A small multi-label audio tagger, trained from scratch.
Model: 4.9M parameters, log mel input, norm layernorm, widths [96, 160, 288].
Training: soap at rate 0.0042, 7600 steps, batches of 64.
Rows from block 5, named by matrix and row number. Rows with one number belong to one channel. Each number is 128 + 32 x the weight over its row's rms, rounded and kept within 0 to 255. All counts start at 0. Numbers have three digits each. After the name is the row's rms in percent of the matrix's.
# convs0: first 3x3 conv (model.blocks.5.convs.0.weight, 160x160x3x3), inputs 108-113, a 3x3 kernel for each
# convs1: second 3x3 conv (model.blocks.5.convs.1.weight, 160x160x3x3, transposed), outputs 108-113, a 3x3 kernel for each
convs0.4 096:127132103130126156101125104102088104086066113119101107068135103100135105163076146167137123078098069110170115137127084126142095104104105128130089126086106112167175
convs0.5 080:095106115130096103099145147114132167108155099180088172180131186106167174130255079139124139187137094113115075116098130092098114092165117164174177084133174127104158
convs0.6 125:122132169156088104153192110164114101119142078139107126135112074109085054107128109144120158142154138154137105179255197107085124190090128112087117098085126184152110
convs0.7 119:165114086114121141108146118202178080106086122196074125154135153128088115135055126144138141125107126144152147185171203112064098218184168140113148134112151135097104
convs0.8 075:138095068147181092173156165141121117212119189147099127141149138102166125174133126124151152255195151132125140100134182137120127129101088134125096125160135135153138
convs0.9 071:095102119126153121156127184185180112085133142107127088171211131226141142116155166160115123132150176097110064068180116113124125081087140128120156170172124169112130
convs0.10 143:128108098089161130141132134139116182147145074085149163109146120120079160119070149121136122089125166129131132019175206151071137166111121151108103150098135137100120
convs0.11 113:204192115142088137114136142085130137105161135133111112089121126183036139151075103104101160159131103170126142125083156132093135106089140141092123113145125066080109
convs0.12 085:153135035200147094103175202159077155232120082186140094130126079138135163124091165181156155165111152122152090185110164117148149117081113102176123158196136138125106
convs0.13 083:102113137103152140138098125133164093158093145095078127194073156114128142081227112074167123121125108155118108155074134181114129127148087131070058076160191106170135
convs0.14 082:156085103130088139167103095145163106183138176155105133193105163116243155125113135147121137090135121064126126158095157118146116129125091148179078139109124106163145
convs0.15 094:126159169109115139136147150157140112101124057102119131155203132123153116216072119179112093113086130145123139155122188068087135194055095144097079085119093178162118
convs0.16 083:080157103105168139127168120100122135104163168139105154148221092205158166185098247090175073161156175198090157111140169143128106125084137141165117132112193131126120
convs0.17 086:178128122172131118135170072104177110153133133088155122177080086191145172121127208088124147083158107102100104125071131105122138117168129110108130133092113142174108
convs0.18 082:092134131134113103149094165143099132119120119150112125076157126127154194088210147064136142117094118135136124168089124160163130122183133164127128172181116115145166
convs0.19 158:118112128132123085095163155106140146169122084039107204117149138141097131138130131119125121119106153142083133077172135132155130077095181090119136103137131108129155
convs0.20 102:075099126131112153129156110135139082117129111086127149167119090205079087203026088123124088184125159206158171127136104124152111104204131131160080137217143100116078
convs0.21 100:144137089109159107137139103133157093143131117113120113118139140211096093162137121153129157150112139169099140131146121151112120144106093149113146133111130145173110
convs0.22 077:165158161148144127147128216132153122168148123172136115161058135138156095177078150069114054170107102077096155146094128132192101151118103118166072220129103068139099
convs0.23 080:166096154179102157133126128138104148104115214069157165151163116130185118087239149162099188090077121134142136127144157100088157126151127117134161145128135116162138
convs0.24 122:124116154143088167124188129168085107172130104079121182140115057120148066147130096158108070158092132147137126175151082122126122105147119157124093101096127148188119
convs0.25 083:117204114161125134149098090048114118161072126118153134091202109087154139176099126105113128189144174108130080137143076087156091144100136141100141132138087099172179
convs0.26 081:149128102102117120122109126185201084099135134157136127114094128117082116076124182193137126146179116066153181070162084100150117127140110088075135146166102098129087
convs0.27 120:117155133115089164122128118183130130129132076149189176057129172204050105151072068092145129142136107154110157136187146137136101100198169141141112127128124056148196
convs0.28 083:111134155117141161177110115138132156115087152142148179120081176144050171141110190109160131131170151192084150069156119102127122111088139161133187131108139105151152
convs0.29 082:106133051112093118158178145094136128146141123088112088125126157165118192141130183122141122157110150113136121131131123157111068090073137085131083136123091128117096
convs0.30 123:165114136137135123110162156134115100114184102146120084128160097148168062158124045125130159143109135115120136151146128171139127116144091124122154116141168094117157
convs0.31 124:143148130126087105075113122085129130133141135093053128107107084058124122123111124163176116178135103155121114148124105103088132073194123087174130167156093131135152
convs0.32 098:171104118104180077111139127113091121127102126149151044121074103113065087120077113167145097182098124106125127131090064112122113113126111144121147151132112126106115
convs0.33 091:157167102129157139151155122132157111139155101161145194107137071112192123173143098102118106110111119077085137131150167107146123255162106145137121107138129096136077
convs0.34 075:157152148132131146099119212171176178195111148112122140121083172099157128177220150105098123111090114099085145138138128113116114092110120117148158144131119156106150
convs0.35 084:062142115135126113138134169108150103132094138127127109161112164155180110148055080130133158114139103082065172147140169135149146100152123094153122108081139121131089
convs0.36 087:170134159172110119115058097115116135102123122148088132184132141104131108129115165161179142176127164136146110080088119126134131142173163104154083173134163144191155
convs0.37 093:114114179151137133138081126091105090158133140180145116105167087148105148174132146129114096102138129153135122104076144084124169158153087124133125078097110139148154
convs0.38 089:138145122160098142126149166117112176115139172215128070111124129048133155118128154159127178118162132186134090121184080090169099145086097125139080065147095166149119
convs0.39 078:102096102076137096137154111134157168081130131173142095166159082128097136127181199090134188082117071139099117077126077132153086130112094127107056110054160100078129
convs0.40 097:130101111139102088126120181084145136108138171167157160082145161118106130127087066158172175134167123052074057131089098145073129155099138142076089108128195154123161
convs0.41 095:150142145137143144133117103154120136097192151104107100083153194121151143170101091063094022111129090144146164169162162142113161130119087154121110157151143147125138
convs0.42 112:195124145091168114121160124153132121110164091121144121174099155124166083148131082139075086133135113102169110095091181148100191144157049166140115148117177105145139
convs0.43 087:129114114133149132154110194135088116147185142148142109155107122144094092118150144145104086099094128043144065094176095091150119195080119120159147091125157128101169
convs0.44 091:215136141063124102087084127106074052143137093120113109152146074066158074058123134098117111142154122098153105140145148153143111068099102132131127121128134161117126
convs0.45 082:090084137136099075106109135194139143130101118136145098132101187116182099235191061146131128100090149132123136135099138144152173096110112138077147103148125178152117
convs0.46 077:099173112151077165138145132099192125179102157126098134130150084145194175130207155161083128189149160162120129098146165106093121128141104126112173061123157109166075
convs0.47 081:118113093134105115143133139147181088132091162165081132175198100154128176100167143155092088138159081113104107111111140156146123121130143103168110151123162134118132
convs0.48 080:176151078113123153128108136098164163105146197091147069169085167158119102106136156157144125142151141086151170156107171115141115162107104114133140155142127096133129
convs0.49 087:165132101178140151114103208069104131115119128173159063092108124102243123118232122100139171123131135099124104129089092158153145159161085154075193109133142071112177
convs0.50 103:138106210132135137105125073148112150134130141100144106102076129136132132139128132135135082124122127103129137131112144099125113169079159115086167159157096130150122
convs0.51 076:110173124120105166194137145074104133141148126154128105125148098137172190061184142131154110178092083150138159118114144089092138110170128080089154078092158125119149
convs0.52 097:074113158140137149136146109166163173150148149094157132103196063046137112158039192080107106057049072104078065081144095123124140163082146114140112141145105132127117
convs0.53 144:121115158159093103122129102167097130153084119086133155122134133129088167130128152154166131155223098149118133131107113119186100135078145116100143155133097114125117
convs0.54 081:160143091099157162134085074111132075155101094148132121109148111103191217080141173176117102147167106145118119102116199121133148129166105137132141101187131147133095
convs0.55 079:112192096168143136051175191131086165105178175143158131181214081191197110135176122090081169132138161101077069095151138089149104101115180123119122124113150115158155
convs0.56 092:122118116129130133129155160103089134118154114169143146095127098145136156150131144168178106178156164089142188078091079122113124097147148101102075104157125115114159
convs0.57 093:145151139126193173073112147151147122153137147168117115152193070116113109135139161167089123106068174102124185158119150098139100094120122132103143129099127140158202
convs0.58 117:104108144143091125140099101144119114080140102168159146135097132111075131073174059106124130125130114153118142104176059112130122067107079088095115082125143141031122
convs0.59 082:187168101164135149116131181145161060154120108096130091208140119134123124068111178142155138158139108174114153106132097074109130103101117218168129131193110075124140
convs0.60 096:130115176109120087099126106103103117120070124086164166133111144159113168129056189148152150061102086164137139125113170155150164125142139122147105110162109154110192
convs0.61 102:114132137115153146153153145160153064108151109146112100213098094161104116085150121140099100101089127112132100182107115077144120086167132122110174149156101067093122
convs0.62 082:138143134138155162113116144146185130124177140108126111083168082069196107125153125132090145164164137106100136164085137186123082137134158161142131159111161144151109
convs0.63 117:124116154108137144144102089085066143146125131168103115152112091193054093146081082143109125134099139137153142113130109118117129084153088112089169107158130119135166
convs0.64 095:218192117068117117086130171128222125108147175160103104218078070113148091069107173062120090083050129164094143153130089165143177159156120138099179088119114146099090
convs0.65 119:130151139154163102128083128129096077140112120135068123167131089109126099105037144176098067114128095145102149156204197093149119176255099144155119087117107126150148
convs0.66 078:103146169086120095130089119163127123082158106110115143140115151152164138175203108125163091152201188151111176074150083116120135120123169122114137122162133109190124
convs0.67 086:120089147148110177140138155111136141212072101103154171143124105136126188225101127140077144127178111106149102079167126137125177133084143140104162084123122153159123
convs0.68 088:111176159157112077102088061157112142158161138149081148137084106142129138132161133134120125130146118132123109162152173205128155055064114124073161107144100147118138
convs0.69 082:134167168150178101090103085147082100098149057110084115239068105137052204081179073150128143134149114180097124185106074141145105135136148141132113116149114145125116
convs0.70 075:097112121102122072151101114129127075070139149147153193136120048128192165148091230135131133152085186082119112129120147137148109121137184159157099148145091100169191
convs0.71 087:140114113141141129116185217144126111162174148169110126188128095126134106083167059121117129102059100077092058162126141127107121100117088110125188102142140157155095
convs0.72 153:064188133110129154159053131087125187106090171150085159142154101087172111099110170097129157120160132087156102057128176101112143143128137135124139129121134163143087
convs0.73 093:084185155139155162125146158049150140084101122133135141188145083140211079162180119128106127103133136066153086089146125158123091164094129095125148110139105090128156
convs0.74 091:123082091195113101137130119180102152130049094188117114103118187105084171118158138088117140110134134149153121136115127081111098117082158162077145100102156127139116
convs0.75 084:107134161096165119147140116186076125156122081128097144125103121153138112166152088117120134099150188096162156115140127108119080113172188125113155163096148080088153
convs0.76 135:071059147157136092104102126112140108149174125085089121142137136142103105134107128125116136114134135133126109206254203129063099220156155094124117058113118154159126
convs0.77 089:093083096132072085128117166140108041116106131226141144093125087169077104133067164129155146150134118138097152166175103130120143133093141163030098093140111142129134
convs0.78 099:090139106130161138118091133148099147132138146154088122121136098138143101119074091121132127144108135120155130159143088157206096162146143148183115144155096083119172
convs0.79 104:153123138135160096123114137177085102114132127084159108091110138065163107168118117084120117144133136135144124141166065195185129140079143122118126121114119156066159
convs0.80 148:092134132104135127128121156108132130081138122114081173125179107136100144158089124088146128136091163117136138217181027134113108085157137137120147095154120144174116
convs0.81 130:148158160184162082066107158151161115074086141115158119052108166098121108130037132126138118112115124141151139138118154100092147119089110135190095103099134130156117
convs0.82 089:124111093133098140122110167062118165153113089101116154104207094139167101100098136123111079153109098116163127113103111176157070155081160150131077090144187142163103
convs0.83 082:111103118108095104136181129087098082104176091104100114100149120111129124112197073140159203131100146163156113125081064161096123101135142194112113151149127160117134
convs0.84 086:082141123104127167138108122119137159133163138098155127192210121081224137073159165147129061091116130105092128153123090114142133079118109151113140142101134126135116
convs0.85 083:109104172084132124127145120149140111153133129143166148053090169107168115105228116118096108139143114072091066128118128125099149118128096132152130077150099165068110
convs0.86 127:055054152116149121132181125090106139105146118104148127142127115120100148086173079119071171110096122118109100131203154123106131100199121089130146162164099128080131
convs0.87 130:146102140117145065128112130095100139195252070101114143108171070126149082081179117094109169090133126097127143070078193132143091110186137119118166108079148129128137
convs0.88 081:166126129107124051102150141108165102156188162142142151131150129208084156181139209122122111132134149125113153108152123094112068091111139116145075179152156116169149
convs0.89 077:136093109122125144135150130098141050115063138138147138101161110089129184162113166110156105172172164135091190140066073179126166155106138141141144123132142155101075
convs0.90 086:108161120061123138128103093111170138083140131086090184110128147059182184146149090115134117060128073162058111091081137143093149141159127077152145136108150163074127
convs0.91 094:178137136175178128075152063161106100113198098151118109167169061149107191165071240156139125127146131142111181127083115112131152093087131088162128177110106124092155
convs0.92 099:136160065112168152085154195139064121128137187076169157160180083110171142081137111146077080176129100090179181133140088120136127163095150099142102113092157108130124
convs0.93 077:160149134121153119136169134153122094151159094201088173181185134161202125137166110134090149135120119172153126060120166094126155095155100104158194138177135120106130
convs0.94 127:137114107102103130119112116158153120076116143100068170095146139106127110083134077107087103147169104113133122137068141112130116102101155202190125102152137159161158
convs0.95 110:133175163164155164091099067160184153132125132099145136145199119164176176155106113088118083115084081152112126236176224125141106109104109135151110117150119105150112
convs0.96 097:081115124189124193116087115117148172133101133134096106150169101097139110122112165070113131102097131073121076159048159075150128096133110140184101075113129104177129
convs0.97 097:136066114172119099121103110133152121088174145135134162113099121120145118119110138141192116136142094099089129051122127092136109099164151148171138117149085100115126
convs0.98 100:112120171151184106127152133135120106185135130162134105059043142161123092154149099090154123093129116150081116163090086156094141076130164194110107158111101117080113
convs0.99 076:143079133185174123164160146140127138102131146130140130091125186148162209117253161068119183145113151094095092126155114119065140117127157160142118171136148158107146
convs0.100 112:124103140140099114131148089112112157089156125146132136083127119117107121198083124179110144155129113146166138160096104084185090124118135116133124127108116187133128
convs0.101 116:108154114147107115149171089099122147129134125088111180123127124118078154119098158132088132120130148109087168145099147145150098140119138159169083195111094111130136
convs0.102 157:105080155106119155111149097114145095122104156135136125118076119119062170145081128136117129110122123130116133104153140138122130151114158109095136177177072143135079
convs0.103 100:114130152131088115153152133226070107140100118070155155173100144076114171082102077161126137165117163081198133116161110111102110144161146135120074168177126120168114
convs0.104 082:086179190101106145152059158138129185185157167141186128080077172131172202125214213094142128062148115140148031061100083151090115127113085187138169117136123137145143
convs0.105 082:148099147151104094156110142132110124176088193111133135142169106142157142054126158127103088123108148111133186192142146130100123137130160155124121149135142111094100
convs0.106 107:175100126107122124177139111078083147142123073176161111084172102089164137167100095154164143131112145098131155081133132178156178109115108117142096154127131090136113
convs0.107 073:131116140114109139111100111050061110159037179160148151141123104172140133108199087167185101189136140098100111145115143111103120129173117123110140147128125126111162
convs0.108 078:092162162139110113121138110154097125119140117145093154126170083135153180140191140075150152119138159205141146086102114085129096138173093079173094110195134138090127
convs0.109 099:111109117099158170074135144099138107119121148186140133141172123140165112176056064160095133185086107091126120116161156117124108131128136146128109169092143099118157
convs0.110 091:158158206192136173161067124169089137129064143139102131132234132101146159063158141111123119148109149133150150131119194134078170120129127158122203180102148146109112
convs0.111 090:129135092069190131159113106123137087090143141161098169102197131097149151141119047124155145121166201144138151104146106144080109150153114124063168141158106099127173
convs0.112 104:097114128114133080130139109142111093124128120127118167126122193074108138121145106255255204181140168109134132100140115120139139155130131188115147126107110112160127
convs0.113 097:151159168100103138144165139158145158170114125197154160108108117139140088107173081101070120174145146187130168104134129093059101133159072099136142159107125139109107
convs0.114 085:106156109116112072140134146126115095111145128127109136173091158089175132061172123139109079150148120131143168151186198083130107178105127149086096200177128080137131
convs0.115 081:140074129100137104065127153132111083157150125103096120175106143153125137178108191142162159152150185163094136153087150092106116116124116183156074088174147105103099
convs1.4 103:148118112132093110130141115110104124123108164125161088163149114124127164080127116152130147146124131133110106106097156160104139127088101130111113146096149120131133
convs1.5 087:116173067131144105168144110193127103129119115086115106123085144133106180182132069160122061168139100137144068149122136076075156110155130144137131121112147112148149
convs1.6 119:104152138128122204159154122166069094100180191180115134155170185127122093131201126134110057150099164110172116188156062115144122198138156094094129098118132136151043
convs1.7 108:142108160138108067138127114167152170138132110127092138137149137157091173102136183127114191114090083179128131156167189114086126134143164137136104132118102100120113
convs1.8 081:146138100123103144142118133186124095109151142188132093117143155179164144162068096147135181172105064150175134105164143153164116133105198138093087119127136168124116
convs1.9 077:159138096174143179149144106152135146099141175135102146104110168191165153128221061187184093149131148089138122117137158122115132111179118134112156154121161136203140
convs1.10 128:136120174132121149122139137122072172188119145104155115137142061062077099160093125151067148115113130105124090118109099093151094111120144152160112130179158107140143
convs1.11 105:193154144154156064123162135061050110110086137145136086157185087083120128104200176128076136101176157158133103119162100073141165112141143121141107147124169141098101
convs1.12 089:099112120142132099132130125123119096143171074082174087080095106060174114088106132151131051145162116103123134151091094138092102160124115148111168124094106090128182
convs1.13 090:099156057192127136124112182150122099144159110095146126207127113215139111078174115118145171116112126137141134107145118106142139124107158143174148081147113137116123
convs1.14 087:119205095151157150180090111155123098077130108079095123198118134127112203084166175079111129173139181178093146173143071107164151071157093172105183128135112115108138
convs1.15 097:176154107104120113163143160091114165143113131172151158128155072123157077182141159126102149147147152116158109114154169145105151121129144085122121149156140125178077
convs1.16 089:102166054168101141131069162086127112088056146114097126108140069180194101170130208145131177111122077146130065150107156107166152093106166139150118146156173130141114
convs1.17 091:210160096140130186126158196114122106110086141127113142153104114109141106076204147139127154103144111104148175153123146178074112142143099181131166134136103120115099
convs1.18 086:077150088135155130119082114110121166118142089109074185124091166166150145137134166145183140139151154116055202148112113106080128123130107068139082106141120093041153
convs1.19 137:120119109161162086135137109148064169160202099141141067122087071111134066067144075088166087138158113119146105141123108101140156105131136121125121161125120110164100
convs1.20 104:115101134165122112125173148132166129156135097090124125114104089112206114109180123154102126088103090124182081128079224152082173054166094115083106062103123097084133
convs1.21 102:116135074139080170105135170129107172139126168098126167163144105122159058108135088117146075168105110077133155145158079133150103188079125145102132126092103103120145
convs1.22 085:153119143142169112127123097151102111075127184124098097081185101116176137143169088184123171142146076122143135100070121073120105109106109151103123128201110096105144
convs1.23 086:181139150082062106063161105158142103092085152146157118212074179160141120138165071142133139174092119140139080045156132109087172110124103119092133106141164130146096
convs1.24 121:128104146110102150125113105108164084172085133096133075119044121136146081049141211106182149148145088115165120140120165110189120154147072104087136115118101078125191
convs1.25 089:098138128157092097131110126129150123147122115145124120142095063090107153155056149183172144132085124115120137070151146203096108145090110093122119151102160076168126
convs1.26 082:076156165117144129166152124153147107171132101168156086038128162069101114170122130087161100123150094141080070148141145097097194200112092130055098127154128122155104
convs1.27 115:123134107112126105105087121206175174085165154152152164125209180139192170125152200133124159147132135131117137193177220185148120160152160126108148137153143125108102
convs1.28 090:210105070116117141072139150145089147064177146110134110099135175077158116065112110126137114142121161146170127084142169081141126144115079096107159160162158136074112
convs1.29 084:127155069128107156152123133122109094123119097095165158062162120121163145147119144126131137130109109088075123117120062143131102138120091139140144168118135131106181
convs1.30 127:146123164107113184118131156127117105132099150110079149129136102159075051120067073116147120140102134144087159194069112115086124140130123163145133115121145096164098
convs1.31 116:079187125141099114147139154078121121190132159160126102132174182157164137161127130140149123109134116134129153085121109145131116102125087072151145146138103155071171
convs1.32 098:146165144159146119170091109153101148134120111139138119108090132092182142171099087131186165146162093141127147063068126082108110127106113132142088135104141116103129
convs1.33 094:116133100085143100097112142102065139126148123093143160160128161127139129095073181164137142138137102119137146137095215158095135132079190132107079084099161102168089
convs1.34 079:142134153132147102105143121142114197098144089113091150107161145138203164176135114101192154090095144130142140116097174119112080099115178097109104093120125087104140
convs1.35 089:127152075143136107130109127098137105130121103094101114135144125163119181078121152088104135125145089110127119194093210141138087074184194137112092091145093110131107
convs1.36 090:082097065131124115246155172124090160110144112098114124126131159120118106143098120148140104111103118115114115094098153140114112071150160138129103100139133118083148
convs1.37 092:073097154080141147186144099118144112030145071166075123167170079114128140088099132125124132120156148136173106145138094086109123095170160159115141153113177147135124
convs1.38 096:113144111144185100154111146115126110129110156128178115068070144095100164061142123140080162127114154123131113136148047158116151160126149156130080179091149121105188
convs1.39 084:186141103161164079117181154095148144161122135104128065064181161144072150162111151112108098131114100114160130149122109120111139136091117176095152080156147139130148
convs1.40 099:124131147094113148104133107135168111161138129155136116119097082126070117080126110105137094212129103086067071122107115152150086102105142154129125074124132125138143
convs1.41 100:142118128122112118123158208117108150115139101123067120151108120158125125139155136127128138098098122141120093093071143195113131154138119099130141156152178210139113
convs1.42 119:139069152112120143072140080137135152109106141077127137178119093147123109133094126159095188181115143087211098152182196104178136076151084133089099128115139160107184
convs1.43 089:133159151107146127073134109113033174126141068143120108123049114133116124138154092098194149169088146097130128142114125097132115071116158165162150155133164150126169
convs1.44 089:065115058088119078123091139136125109156125161094136151103149085140152151126145191145105058223149104107114160109122120121106159098161136142108132150122111140132144
convs1.45 085:156137147161119123123123152115087145081110106124130174243161121223160176080132185074147072129109094151117126096131122167137138148145129074180150137139121146126101
convs1.46 082:149251141125099148092059120135190077094134144176105127109103186159077136137117094139162107153170151127078166128175177194102100117110119150108070083129162107138116
convs1.47 086:104113138117122099119174080118099087083142150156180102115050248122073127202172043169109188115111094201126134194138121158096145090138102181058169086151132172058077
convs1.48 085:040131137131127110151135081170151178141144123130050132175086143134170172131115146069094129102115091178088147123140117120123088120057150132061154090101123117150115
convs1.49 094:118111143063141154110103146149154109210115157163178182159093099157032134069138125147106172169084127162134116133137119086122118112162105133139145122148112135182076
convs1.50 107:075185072102137108163180143112094155104133046131121157124242153117166141102112111170134205113123089103134085086164110150109070139128099090134115135149132184087097
convs1.51 082:139148147134120152178114125122129151165141110123159172045126244079171121121146076149112116118089094105152133163072173115193145105134163147111112084148203088064124
convs1.52 092:138136106185132110119112109093134143112084141134145123164163117168136151128116105151088163082154101069121153112150172097133146102077136117103151159151141170169094
convs1.53 131:146140117131128154151105112150187157116179112163148130194135075129089115153125116205161196169132175222132197133159137131147132146199113128158092130115133139090158
convs1.54 087:136178159189122116139095130149113099128172138182119172159166129082041140117080143100154077108115149181126108128157097139117085040183095155145123161082144111171172
convs1.55 082:129171172120139158138108129134108120060118136081181122151151119151127083173114139175164162081118115088138140113100136131101101109122117121145167118114118106156169
convs1.56 095:107093140145157143145153127090105151136091114074194151077105213129162115206124159198120116145118152108185164140078210145085157148164100130119163085099121113112116
convs1.57 097:133101146073155162169122128131176107126160099127099060147105083094161145149109139097174136058162138130155136135130115120149180144131162096155091117108153064211162
convs1.58 110:094138122149139114084095086125159082133098113113172078107157167085198187109135108129156090134129143110123159104064152124091095137162124068125108167072102118113123
convs1.59 087:150147106081095113120142116074139131128097129184138026117088160115089154148139071152179145179131166099127148133123085136115128139122175073111150103120091203097113
convs1.60 101:121108135101132139168145086109109127105155116138139138124103097162148175118168130131124109124132122134145105142095083145096125119114157113089149208119149136149100
convs1.61 106:120122100162129096113123113171113099101181161096156142110094144094148136131157069162138114136154155152115142096076120107184120135114137146080169135115146121169145
convs1.62 083:109103129096100112132114104145171096131134135126104079110128123117107147107079145147141156105169118167072106091142087184155105154140107133114109116174070124116166
convs1.63 112:147120109205153143141147118082100107104120126151075149134191113077241139109114168157094139141145075147142117070106095116115093111176083154125191146105108105159146
convs1.64 102:108106142127095147181112128097168152122112095181116102081100105216092148120107060087106093152176178121138113111108145172106136140137136138090137116113144093123097
convs1.65 115:215135069150139084117110121130186106157128127130128077096161178168167175120131140142118088122087092130114128150255112176169124186128109136128163143096105157087125
convs1.66 083:093149118100120088147101078101108150094128149111088124185214084127129103090101203126124085135118129115156097130111181100092203139135189096060133142192100132146155
convs1.67 090:120099065095148113092118157149062100114123127079106116066186138056135175221122147142161134097168104095101110065121128194085163165104123099102155150138172116156130
convs1.68 089:116166128130092051101058120109172107140090135077201115158115161224117144115174121117120100139104134154098157106168122192075103144119145134087094103157115169131129
convs1.69 087:121151144130115140184100148126104108112091111163136118122050171056141120128143127138158083141137150051092126164164131119123120171086132158175111171105150075111141
convs1.70 082:149094121173156094126132078177122121132138176134130110104129162062094134131106104135186114123160103138200160102106163106112130123149174119167168078102159154125074
convs1.71 087:107176106115149130152079118108103091145104171098162104174098205170120072082153115109137062139126147189100153159129150106132151123126153159139152138127115085115149
convs1.72 146:099134124070118146070111164163125077107131161113126149106093149144104059198089109084107121102096141109135153137123103133130143093074184140181078111118120128094163
convs1.73 101:145106152116142116098178167104131152108119161096136143165099123244043168189135126175148160092110128107056076154150096127106152144125157107109209142192135128088119
convs1.74 097:148128161146131090118107088089142151139141153136159163119142138130159108141127155198140088174118129097142096138143098132119121134133099145120158115145114157107171
convs1.75 086:170125172096114106131102122103139129140111150171171179163121198107188137089088105096123123053111137119102099135116117151112190167149147098137132120154123101100085
convs1.76 125:107146131115138112100139081126141117170194187126132128151187255100183201108116178139167143119126150122117147119179106098047139161137067121177135125091111119139159
convs1.77 089:125130177159162060143114116080158109152172094196125095046193095101093122106126113107126094138122116150108111056130189110097092158087111173157117142113135156155125
convs1.78 100:099135126122152114094114131100084125119092125111128156122162169108180179095135120121081176129156103115149145088110116138082164149135128131165129141080168106130105
convs1.79 110:115147148154155114136084135152066158159123166070185119118110113176174133092118113155095116129096142109071159106152162179148109134103114095126061111098107120122140
convs1.80 129:076133136119115125158090131168079158136122109114094138114091127180067075140103139119142107103114181092112120172098200134155132100200130102101101140101150090116161
convs1.81 113:131185102188181137128166076109051083098106077101077152050150078154147173119059107104124136110122105143202098150101159146050117103097124156102184122128114184154134
convs1.82 094:085162131111097171118135129128111098184133082173132108078159165119098054107064116120138181154148121148057123091136150128134094131171119134052159088140178155136126
convs1.83 087:099077104112156106136125092163131148155118143200144140088110105103170183075150111058077117103164092165160149114080077128147125162189125120194093150151106119113129
convs1.84 092:116100138117119138139151136123174142151091174112076133165060147160151156178137110115103157104129116115111097151105115101162125125124130138142164110141097131153133
convs1.85 089:118115109115166132152131163075143139135101128111127090108072113158123153151160149154166142125101167157110180076172139109118104153088111090142108155104087120140094
convs1.86 118:119166115146096145143133092101129126176145132169145129153125156130145171108108190102124098099103124126124114255168220120113115134184190102128084154170122103062117
convs1.87 114:103153120103149139135130112168153131202135163124164178140078135127114108124116149128132176101130113176123160127133116113118136162117164077139102096158105121085096
convs1.88 086:177111134163086127141145159120110133066090169112083124089203133214160091181156154125074161145132085191165119160096099101085128134150113110109172092126083132102107
convs1.89 082:173115130107172127109179147116083164137149130172106126100171098109144134125085123090108169111093146086102132118093073174152076160101115186165097164096155163163134
convs1.90 092:180172199162098079144091099104142140112141152125150197124203083159134117130144120168146113148112108098131083125071145090175134094174128121125152123134115156111173
convs1.91 100:073121144137151122161084160155147103089098173070096171129176050117160124190119141133093148129126143129171074179067139118106126085124145061163173150121117149101141
convs1.92 102:112152134104097168118123107084100152078151133164129114161079137156118133165143075094094138137118121119114125101128089104107124152134126146129136152113127113144179
convs1.93 081:135126141105149137104058094112143100142110135118126141229130104111120110150073100101146123166106182142165159157094119130102149107168190101132143142139146135141099
convs1.94 112:040099094114113101118129145121135114093123119160126104114101124112129149109102151131051110130101119115055134143114147103098107152124117193159115184099128137108149
convs1.95 108:104132076170143198123105160107158152102121114113111125158136167104113158159122090138136084117132138094132170118105146125175077177164113123102110113086124128149157
convs1.96 099:112178101158162110150085194118159130126131122111133148101116098171102148214159101143096137108137101113097139159142177156111129148113098130144087119089131128104152
convs1.97 102:165147131123178087127145110086107156112064137144127038174132093109227134058149111072156139138143181162110116214102122113113106113109112104129099148114151217168152
convs1.98 102:097115138154165084132113076100102126135174136142167092097183092136141091070118181162118097089122147088141098119113134123069143132178105077137156163197103200084105
convs1.99 082:111108190142104126126152117099135098152120122106135123129156133148132102147093151101152191069118122152132164104180147161109121140105089108131119143122127176126124
convs1.100 107:168142139143139102128154123151150157125155126122132152172180111082188158104176180124104150123093094147135115173135111196174199152112118132130141089091084117147175
convs1.101 121:106139129107116124135096091122146123098139148177095150088158088128109084186098073137145157083155120076182119160112115129129131110101171131117153154162109194119091
convs1.102 138:119160083134108146148116122146157109115104150161163119080128079023127134073128123142111118117113147106137145110095141156158097154109076153155100206160133163106142
convs1.103 104:178102124112152090154123144145069136152110104140198075145146165088155177075184111098145091161170157186123161044140114113117123159107163108092140138102164118145173
convs1.104 086:136093062118136125119147075145099110109097119099185160172125170120140214037159166113121093152052159137103155113113110123103126180107132178082097173105115110106080
convs1.105 087:114136156103114098113161155149081143124132097075114162040103182126116157158103130186102170108076098132157127101095103135136112102082156095170153102120140138126078
convs1.106 106:211114151114136087157182118171099092128084122173161162175090220121150169195119108141094084133161153137088090103134118082116175122102128101134103129117095108126113
convs1.107 079:113184109112187107174115110136151050127131135110142140155070143109130145141170122116054101089124146164098136133119136130129165109155160153181129065131160135142104
convs1.108 083:100106106149119116174148163136113128107139146187148148163147142127083124137118154120113084149088145131193106150150172150122089111139157140167143133118176161115095
convs1.109 103:135060168092128132097140146132154133122091132133131112145156162143120129141208159113131063191160089149085159125142069154112134166147175153069159096148071121136119
convs1.110 098:128082132112203111133190158096129083113122160097125110097056181083141147163125127105109174096093121150117141126133116110173084132135102089135087143155094132124178
convs1.111 093:123096136114106127140184068049090115176072137120104080104154139141151112162054139114111118104082116115134155130145050176136109156085143103151146139077168153194089
convs1.112 108:129111123077141054100113109132159144134128133063127147129110108130115105066118174072120111198162165145120081115106077138087158162118157154131122125133126120144163
convs1.113 099:096105098126155110066143193160146115115198129076162136097088138102158136134090114190150183102103129130127113201110152147127104151115105158133122151136127132045179
convs1.114 088:128126116107086035102118153170154118083156105125139131179127130118069174167091140068119101213125164186180144131175131119100159241126169113109155152162124138146119
convs1.115 086:114054159105156135099120154126146174154176112128086147057138057139152150112182129130112068164095112155152129141176099204127152114133104100105175105098165104162095